Rows from block 4 of the text encoder of a small text-conditioned image flow-matching model, named by matrix and row number. Rows with one number belong to one neuron. Each number is 500 + 25 x the weight over its row's rms, rounded and kept within 0 to 999. All counts start at 0. Numbers have three digits each.
After each neuron's rows are labels from the 100 texts, of 14848, where the neuron reaches its highest value: "tokens" is the input token at the peak. Only what is clearly more common there than usual is listed. The data: photos with spoken descriptions (Open Images, Localized Narratives).
# fc1: MLP up (text_encoder.blocks.4.mlp.fc1.weight, 512x128), inputs 0-127
# fc2: MLP down (text_encoder.blocks.4.mlp.fc2.weight, 128x512, transposed), outputs 0-127

fc1.386:529536478527514532449497517508490515533500502512499503517483527496457444449493505504480498486489510503516500478509504470490518481511499512463473532501498522503455515496493508478562528534544487509506501473504490486467518501469469483470522557442475455516499436494514475492472517528476555474513492520452524524495513510522476519491451541500503480501475492493506504492522542474464458498499
fc2.386:495507482490475479496502517525520525458488481489473496525503492521488498423507483497518479540509468483502507547482514501501494527494515516501512558515490465495521518501502529490340473504496500491505514500508517497497500491489523503518518511494505482485470525464517518499499515493556484511506508502506508478522487474514518532503484484543485486460487518477523527508522492514559511495494
tokens: "the"; "there"; "can"

fc1.324:505494504511523481464516458470524430512508455493491485466480482439508536441493498498503517470483530508489523481533483524500521510509476508504505462468519512516517484538493485498548526491469511534527512521483511504486446486490518494464501526465525499505482483546551501528515508489492523484489487520519463527497514501481551468489517525449495532541470485490540510473544501507521491538529
fc2.324:482492498493490454477504541478483495441495514493508485517501501494514513458499503496500514495506474515492498532487489507511508490509479490503507566491507486498543497502479473503361486481492497500509491505504490508531493524507505509532481495520514510544533561479497499519514493497491499492492484512526494490521488499440487529486509489512508507486499499518551482492505475542601506519481
tokens: "the"; "there"; "can"; "in"

fc1.174:501474487482484468544511511524480503440511505488506504587514460511473498593493484458520498510523496480460516538482495482484518505494508500479497471486513482502507516492497499494549471478496487471520488510484453515509485483488499496575510517499506476462483550478498508509500475522510468497489497480492481478514476494496554523470484484520499501469520462471521527515443474487471526476499
fc2.174:495496494486490464470515512474491481476509490500512483473496509474513515547506499492497520475484499497499498493499490510512526502503481482519511546498492493486526500509483480497302505491491510500503500507513480507524490511515513508506485504513528515524515531511486505515519495489482495489483501502531499516525511503455494503486505504485501521513494504513550474503479490528578496525486
tokens: "woman"; "there"

fc1.269:485515501523512543496455530481512500526460524505482526508527525566473462517453534533518522521507515551491500487468473489480464494500468519451531511493542562539493480471530469471547520495503543520506493488495534485515540544459520499467482512516479470474509484488463490491462513507473505523501528501484474486502497512473443486468497514500522518491520498512506504513499498503450490482496
fc2.269:508502482486471496497502512525520526450493468489471506538495497524485503444510484490519484542500471472506511553489513503495504537494516512504512544519484465484520520495500540482362478497491498485505523502505499499494484477491531496527525518499513475478469521448512528504499515488570474510498507499489504483523493476518517533495483486560486489457476525469525522509502495514525507504498
tokens: "can"; "there"; "the"; "in"

fc1.460:494488515500501472536507485518516492454498480497473492534508516508455489603500508514514471515500473495504508532481521490471490521506512518529489439523501470539503506494512498509554483496497495496493479493492408513502497493501488498573461507499507465490493506454529531518511494506550473491523492519479459496515499513503528521492474508537494468459510528469500513514446471490483497508515
fc2.460:493492496484489463471518515471489477478512491499516484476499509469517517535504501491495523475482504499497499491499486512513528501504479478521511548497493495486528499505478479497310507489486510501504499511511489509527489512519516508501484501516530515527515535513485506518524492487479491488480499501528499517527511501453492504483508502485503521514496501514546472504488485532576496527488
tokens: "woman"; "there"

fc1.346:522495516510513511500543528474548543515517521514489522506485512465542515489497440453531491501492517495473538467482511527545501522510500482485509461539560479513532507508526475484541496469522465505501508478517487544458463465465472524519484528506508508468499455547478483482495524517499515506463504531508480462502516511478479509492487502487470559499531472527507498502457499498494509527545
fc2.346:539504485488467499451523477455496522461503484483468527529501473479474495533549477465500469494492461483511495535487479528542543510495494500522534516490476481509519493450486506498470492540519507474463536512506478486501535493470516484506498522490510467502485561483467533485546525472501474476492543519490507483546531458472517519477499530475484519479481516500526487531504521548520526493452
tokens: "there"; "can"; "the"

fc1.327:483511472509516501527501526489517522478494522494490486525502504482551523509503447482440497498511500500468491510469506540488453491505510471514450470529491504486500478514483477519526522506541459556519495490484450548477513504474513517540527514522501540531502503516484489501489460521476482528509510537534475463507503512484490501491489451544502486518479515506456555446494520508442524460493
fc2.327:497513499494496487484496486486497496512526497510507463473496496487501494382516497492500492478476525488511493481506495491516511480497493493502508573501491506490483502540516487499390511531498524491480501498519565490498516488504511508462503494486502507498507488523487499481508498492491487492497522487537517514492529493499484477513499523478498517509508484504486501522562524489625497493494
tokens: "can"; "the"; "there"; "in"

fc1.180:466511493508512497540466486504509527517514503490488444467468499520493474475487456489473506515498503546509508491486482523504451480472478528448534485507510502510509498539506521506585484477529495499446468482475509507490513526492484530460508499497481539498537425503502532540525507485483507471489513497512532489484472492467476499544459516527455549494511523478519454508484507496489504503491
fc2.180:510498510499488461486532492504500481464505479507500494510506503482508508433508511490509485504488500479512504511501493496504516514505523487518492555511495494496511498509492519494296507503495505494501518513488510504489487482503520499511517503499518498480466516501504507498508495487533491506500501497524488515530509486506543503488503498494507497487502502480537500505513496526587503503491
tokens: "can"; "the"; "there"; "in"

fc1.60:532482489470516506486507517530500484474515482497511508452488508502506520513545498469546479468467501496520455513487481485466465533471529520491454523527516474502442509475489488502517519452501501465491517501529482484492492478496517522476513472533506528518504523502532488526444507497545529501526517519507564484477499503472502471500507553488522482448479484467459530461492545512450529487522
fc2.60:504516486469466509481487516460477503474526487469487504500484484465505537502517471480500506472470487491490486512480482525523534495488457501518532549494485459470544491495484471481416478524507523478486517507537481481512503490502528495518475521505532487538525538478486517495533513480492468477466519500536522486519526482428476532492490511499484535483467525533515466513509475529561521542472
tokens: "there"; "can"; "the"; "in"

fc1.229:510498528515559487514514504563487482494489485451515502520533474492505497532469524483454486530516488464491479488500522475471482492519479504508525452472504506488513520471520524509544506509522510500487528514557479495469531487498482492561548491469451513499504484479517496501477481479465483502483521493529509515503480535498521506512508481531448491486487484485568525490461497539496551449525
fc2.229:502493487480480447458526520468491478465504477499504481476492506469497511534518495489504519482485488492501504501496488509508531509507485475521513558502491483489533504513481488493348501491488505484501504508511486511529489509512518507499492516518540500521517539507478511519523501488498486484484507505529494515540510491439508510474505508478503524497488505509567471502481494534583497525480
tokens: "women"

fc1.69:483468501531515523479500531560538502541546463494530499504488539473484477503493499520471516540499451508501507517486485450510527511489488527453488542478519489502481497541529488514541534483557491503486536500458517525516520546511439526478492505517489516505518471456491488520490498492482500520491486510508519493424518479480482468514519503498482517470539465526486526469507512516478507473510
fc2.69:511507497493480493487505494521511527452498472495468497534494493515490502425512491482514465534495478478515501541492510505501507523494521514514508543516485482491512509508506544483344482510508504484494519507498501487475495468481524493523525521487504482471456520462512521485502516492560478512499514493505510489525507478529530522496488500545484499466487517470538515514500502519539508496488
tokens: "the"; "there"; "can"; "in"

fc1.241:503521512509467447559478484514465480490510516498499494526510517467512466561520460489463479491507529514491454514461512479466503505492460480499510462518541516495468510503493467501546461494500492523503500525484455499464443488514509516564482497475486478483501516508520491510486522487512486499517503483499466497509480534506528486488490545536553483439495476506463499514460545505516500463506
fc2.241:501504489485479445453526516481497483474506472496495464463493498465498504488517494483502499493482490489505497497494496505514530503499489489524516573501491483488526502531489497494351493501490508482493506504510520499518496499502521504482496518503536500510495537514492515504520503485505479492486512497542508511541513481456521509482498509483495528493495500500575482512502494530601503516482
tokens: "there"; "women"; "smile"; "is"

fc1.313:563500513476491497459519481496484458510511470495487534499465487444493519523498506476488506495470491480510496477519481500493568526491500482553514535510506515469495487443491508481449516514497516476497517518503470499507493457500527474508509520494566474498472510544483515519531487473532484500490514487465496542538508497481578499454492527470498533503505503499532476509492492539553498505479
fc2.313:501508514523517496503497492515502502498497514508507510501512502507512492494489510520508491505518498519501492506501504486508482480505502516488488516489519516516494490493514496518251500501514506518501490496498505503492513507494480506496500481493487519506500501504511479492481493519496524504521485499513507495487490515518519500520511493499514479502518485504496519493517507496530510486508
tokens: "there"; "the"; "can"; "in"

fc1.105:462480488500575510537454538468519484464517529461530513523536508512540493508503496533477515482500494501507493504502479479520473538503487465513491468474504509447494499553501510512534511501519501512483502476544512462488490508495511521536503483474501482536521532489520479523541499500476519462523489557526503558514509533476507491491523485505538517516496492492463474494430496501460514533536
fc2.105:495526482496489506528490497510521522518508497498485453493501484510482478368515480501514477513497508487503492502487518488513496492489507518490517512509494487501482512570528505500392489543497514484483503490524568483498528491484511506472512499476485482488485485508507506473496515495519483500509529495525530488488516473522506494526487506502481501485504489495469535522543527481584510472498
tokens: "can"; "there"; "the"; "in"

fc1.491:468501499540496482522498506504517503502473505505519494529463486512542538539523505466469488524531497471466533530514516492506515497506497505541500490551497509506482485522484498495555493476514475485513470516500440493514486504456512502536515501476493508468484516459507501495515494520504484502477498517485489518530501510489528502467509483551482483486490464490567501570398471527531546492506
fc2.491:498492493486490462481523511477493477478508489499510483479504507474509509546507500494499519482488505495498501493501489505509522503506485480517509532497494496494519503511486485500283509493487508500503501508510482509523492509515513508507487501516530512520509526513485506515518495490487493488488502502526497516525510501461501502484505503482503514510499501511546480503480492523573497522493
tokens: "woman"; "smile"; "suits"

fc1.449:494486470549462486504500464523473493525490504490530476531458519502491462536531501489488499453475494495500515503537486513475507465540507508511476454514464469474527436468484474537547492476518506508519530495477435478508514520501525483500519497491460498525524516451463529483510529491523498491486512513556513476531504538501477509533515477525492513531479507496518528490490505563464502470506
fc2.449:490492497482490474488522515489506480493509486502512482477514509483514507492499506497507508498492519492502503478502487500511520514506503483511508533509493496502508509519487503501261519502477509508502503514503523510514495505518522508484507497508515505499496506530490507514513492488496489491496501497512495520520513489483497488492502500473509508511499492498500493504503495513568496516504
tokens: "woman"; "smiling"; "there"

fc1.488:537492552508479458461542485482485451495515503523477527504472485450520490528480475505474502500452483496524529495521478473511555513498492498509526521500488468491502485458485537488483507498486500500508504500515509506500474483526520479512472493503533470464483490512468515533530503503491453501470501527446506554527542475494551507510514496431504525540492504470559466523485485514530506528523
fc2.488:497510511524519497513489492516504506497493515508507507505515502515506487478491508521509491508524495521499491514500508486504477477504502519481490514491518516517491493498518493516259497502513501515501487492497512500489516507490478503498502483491479522505503502497511479490476495519498522503522487498517507490478487511520516501522511493507510478498517483505494520492526512491527506479509
tokens: "there"; "can"; "the"; "in"

fc1.117:515527459506463479508505507472525500471489539470522491511508525501473484568482484513500503494498479472472485491512465464488470507512521509532479504484524480485478516497496474510538506457499502501527491542508413493503486484493501471545489440475509502509543498509529485452451465475502458462523517450497484492510476527508499476483483504536489467487518506504513482498435490475461507507527
fc2.117:503497503491499477490513494483493486504515486503506483471506504476509509511506501490493508483484512497506501479507490508511523499503487488516509529496489506492504505515494495496256512503498511502493499503509509500500503501513509508490497504505520515501500509522485504508517497497485498493491507497530504521511517506487497493491505514475502515517498501507523479508503502510563498514494
tokens: "there"; "the"; "can"

fc1.67:499523499509511502518484468473483487458462464502488506515478499536504496573521472517513482519492500538502482495477528489479498498502488529500474453455528478473524503527495495541545487509497508464514483504511441538504509498475511517537503487454536453497499524473507508499563543470506475525512510480478433477517521505498528535474506512525465479466472477475495510507455496506546500485470
fc2.67:495493500492495465479517510483495478485508492501515486478505510474513510555500506500496517483491505500498499490503488505512518499506488484513506541497498500497515500502485484501275510490487506506503497508503481508516492512516510505506489498512520516517507523513490501515511491493483500491490496500525499517518506502471499499490508501485509513513501497511537481501480493520574499517498
tokens: "woman"; "smile"

fc1.424:531483459462491527544499512506511512449478481487462498534501527507501488573506496488509492489512486490484491515479513483477507488512516488498488450498488470491524483501509490503551469517525469506507498506517441501498487519485492492579476515518485473481479545451528510474507535519548526522507495496491493492490476496500563497515469468514508491469474496484529483483424461496477523470529
fc2.424:494493496486488459471519516473489479474509490500514481476498508470514514544505501492493522478484500499498499495498486511515526502505480480519512548495494493489530499506477479497310507490484509500504500508510482509528491512517515507506484503515529513525514536511485507519523493486479492487482500503529498516528508499454493507483507503487503520511498502512548474504484486533575497526487
tokens: "woman"; "there"

fc1.51:511502500491498504521535474499489464511513451467484501507472485489519507496450504505493479498483512559507484443516501498540490486488497488484497536483512486497517544503466508532530499516423507480527483488482518496488522517419471484529536512528522523468470447526543547511518507506479506501510492491467476515520526498501547496474458500468515494518478502476531512469510519523484510535555
fc2.51:470500494503507466486479537491492520472492528496502481510511504523505497442503492507512502507516479519490498526487510495499485484499489506484502570495511498506513491505503481506327482490517503505502478498515500497517504518500491513515487484501483515532535537481501484501487499513495508492502495504537507481492491505467478512503512489520501495493502488513523508491517487511625500496487
tokens: "there"; "in"; "the"; "can"

fc1.70:509503523533466460546478480557491511445517503511496490555510521465529474572465498490485501516489510514464490579492497517497461503501520488504478479481496501487497526517491504470557484488528492485526501532490436507465509488482484493527516497484494519503467525456537490492479516468572502483503506494507542477516491485503518502516483505517498502476492499474507491490457478544512463505503
fc2.70:498491493480488458466528516468494477472509487497513483476500508470508508540514498488498518480483503495502502490499488508515532505507483474521514541498488495493527500503479482500316510495484511497497502512514485509530493512516518509501485504514531506519512539517482509519527496485481487484484509502524496519534515493447498502478509506473502522511499496512548477508482492534570495524486
tokens: "women"; "smile"; "suits"