From a checkpoint of a small text-conditioned image flow-matching model.
Model: 14.5M parameters, arch dit, text encoder width 128, text encoder layers 12, norm layernorm, patch size [8, 8], layers 8.
Training: adamw at rate 0.0018, 6800 steps, batches of 256.
Rows from block 5 of the denoiser of a small text-conditioned image flow-matching model, named by matrix and row number. Rows with one number belong to one neuron. Each number is 128 + 32 x the weight over its row's rms, rounded and kept within 0 to 255. All counts start at 0. Numbers have three digits each. After the name is the row's rms in percent of the matrix's.
Before each neuron's rows are labels from the 100 images, of 14848 (inputs lightly noised), where the neuron reaches its largest size: "strongest on" is what is common among them; "patch colour" is the nearest of a few named colours to the mean colour under the peak. Only what is clearly more common there than usual is listed. The data: photos with spoken descriptions (Open Images, Localized Narratives). In brackets: how many of the 100, against the usual share in percent.
# gate: MLP gate (model.blocks.5.mlp.gate.weight, 672x256), inputs 172-255
# fc1: MLP up (model.blocks.5.mlp.fc1.weight, 672x256), inputs 172-255
# fc2: MLP down (model.blocks.5.mlp.fc2.weight, 256x672, transposed), outputs 172-255

strongest on: text has "holding" (37 vs 16.5)
patch colour: black (36 vs 12.4)
gate.335 154:131090158112223140207084116143160170156093149068143081139104117110194143149101212131092136116086147054100154104106104140139175147088126146140101120105119158157100162077117190120150058163121131133129152154125117134139101161157165082142107062119143165154
fc1.335 094:140141194159148101108177123089101137111149120157151143106166098110109161180129121072080119151124159169171124093125059128107168106133093146170130146128107117135173099154099155119071120108115099146114096109123122146153101126037148217107114080095176134166
fc2.335 084:085116090136165117060120140135126082099142118183128088098120127114134148157163061111139136124126147090144153196195081138124206111134125149178156090091120173078158121194127176095146164105184036103125161125156107185136103161135166095098145069167110157213

strongest on: text has "dark" (26 vs 2.2)
patch colour: black (96 vs 12.4)
gate.559 101:093103120113170170104158109106101138105098111172144123079168087105142135125177126110137159138116104158168131132157118114107123171139107141101106112096083153149092134172149176125109194080098102203079158110168073144108159136066111103106094105121073095155
fc1.559 101:134115189156082142098149108149146104162180146110042092120145173131075104132100148125125095078148131109148159122124099142155120140124139107173140167128139161158114157120101060165130100144216106120178110177096145108159115145121132168137119099145170111169
fc2.559 098:119138145185108138129117133112172169143079069179146117067096095119131136089198153051131105121134154094192123089136141131151124134086075157133140123184075111107171158194137110100138098090088142190078135111144101101143117146102094123111099150110132158132

strongest on: text has "red" (26 vs 4)
patch colour: red (38 vs 0.4)
gate.199 074:095128139123094160105190113089148119117091137111096113118137159121110146121117152061148122130098137099131072159148108077108150180098112143124134146099087182136067125150138164156095163101141145211117131134126122201165197102108136112151160104133060117191
fc1.199 098:097139092132077103137106108118082124103125177138140158088108165135132144181108123122121113202143160128122197100109037132146150115163165150174146196114137152152127220130114080130152082132111141093179168132131091107072122105129093098162100135149094118092
fc2.199 099:123122105090115133130109131130137125122109188104136109135153115160134100157060151104158180095132153121114136115132139112148110129165108095187115052158071111189124246170138135107047118137124092145142116149146100145122105126152162085097128128136084154131

strongest on: text has "sky" (65 vs 24.5)
patch colour: white (78 vs 5.5)
gate.615 117:068126129093145169144061132127149102117121119120147109124140128139150144090205110135126162139124045130085125155140131135123142183113166135180150182122103161132049068097152163127100162115127117153092148138143145136097188116125104004167154104156023095113
fc1.615 103:166161093156121079103097121187122141172118109203113126089147112127221110165134118128121107134128150119118142145140127150166091107205081144018112116131168102124170161161109080167135152116148147109138094146104127124139077056142149186122127149123146156106
fc2.615 098:135193138112064175150097135101101096100150126118078128124154138176154128142186096182131175112119075054094129118121149160178138118146147130187110091144112134142070000105106081124170085140101143114131107132145152137111101108111139101135173146175078162136

strongest on: text has "sky" (54 vs 24.5)
patch colour: white (71 vs 5.5)
gate.143 098:121142103067130135171189067147070105129117089150163127122137148102152157089171132124173107114157136124128136088149164069149124156065141116138168173145131181086051119148077172162131180107120141146132145158174111136118089048180119104149131136112104107114
fc1.143 090:149097153103160143097190124127058133101130153180183137116119120116156115062122136136159121077175196170111084091128134088112138130087130168113124115138108165108149147135112198160131121118126108146126087122182145133106113066120116146109161181121122119118
fc2.143 082:114120156213136126139065064102094131126117195116148153176133075109137136141069127087101165089155155154123153156107112110098115077073096156117176226112120146113147132144093131146136116121166106135113155166100138078151052070080119122088151117152131102078

strongest on: text has "red" (25 vs 4)
patch colour: red (59 vs 0.4)
gate.220 074:104155155091123131106174117116142152137115123092127122157120098102096146110120161112135079134122211121114073169128159097130173127115141119146127132159104139141106144141133132130152133119138200148096136139086137155106188160144113101153173117120125145150
fc1.220 090:139133154107153126115189129126194203119109157099136134160117090152118151122096179117092101126144141132112087155168156105077143131147064128045121105174118110140110141142121137091100074173126173133116161110078163102120224129121142181067161155130131126101
fc2.220 087:105113129129179166095133142111173087134150107145133134115149109146107092130203119113115163140146196137122111088092154097157081048124185155163171152124178151074119106122125108100130148114153135110104159116144093087115156101090120085144111123129119124153

strongest on: text has "lights" (27 vs 7.7)
patch colour: purple (27 vs 0.2)
gate.298 111:141102163077153143076130110101173154061088113130121105118131200118127147142146160085118124102131119131183066140176131140068161160115105121085162101084037145098144152154120189168132155108150112192103119106131101149150162140067123087173153130130127171140
fc1.298 084:123109165048133132093150101115185108080184136094079149165106170150118166097138128139099149113145163117193107143098176115077126202126146133078148112140076101173146144093152140176129140122179113113115144135113113161158168122151137105207173185115097125144
fc2.298 092:090091128167189150171131165185152114090155114109111115126144139113137091137130102120183131152112127101131086111096168115066156094139130127156177099172122121122174142083113134133111112121127214087131158112147118143111151146107088100106066119122096107073

strongest on: text has "sky" (53 vs 24.5)
patch colour: cyan (37 vs 1.1); blue (27 vs 0.6)
gate.426 067:135172094119146108136078123127128136126131129162131122155096164154137082129131125181156155121133067109138109138144134135113132159151099116067137107097078102134104117153127106138125149119099112120181126135115112088139124140069127153084103113130164177126
fc1.426 072:131154088094111119121163092148173139113101106189086137171087139117098115163135110107140126141160114093115157104146138202129111184085205063146159177127160128149115134122117082103209124128133104180163167112102134150120146157077093062072099111135161154159
fc2.426 085:116116140121134132137079076126163112147114119089144121078142100154113056160063119104123122113155158099136144109149142097120113200040122153129141233099105159117115172149081123141172118126128109140091149145143151065148106143142130080147118146150113119101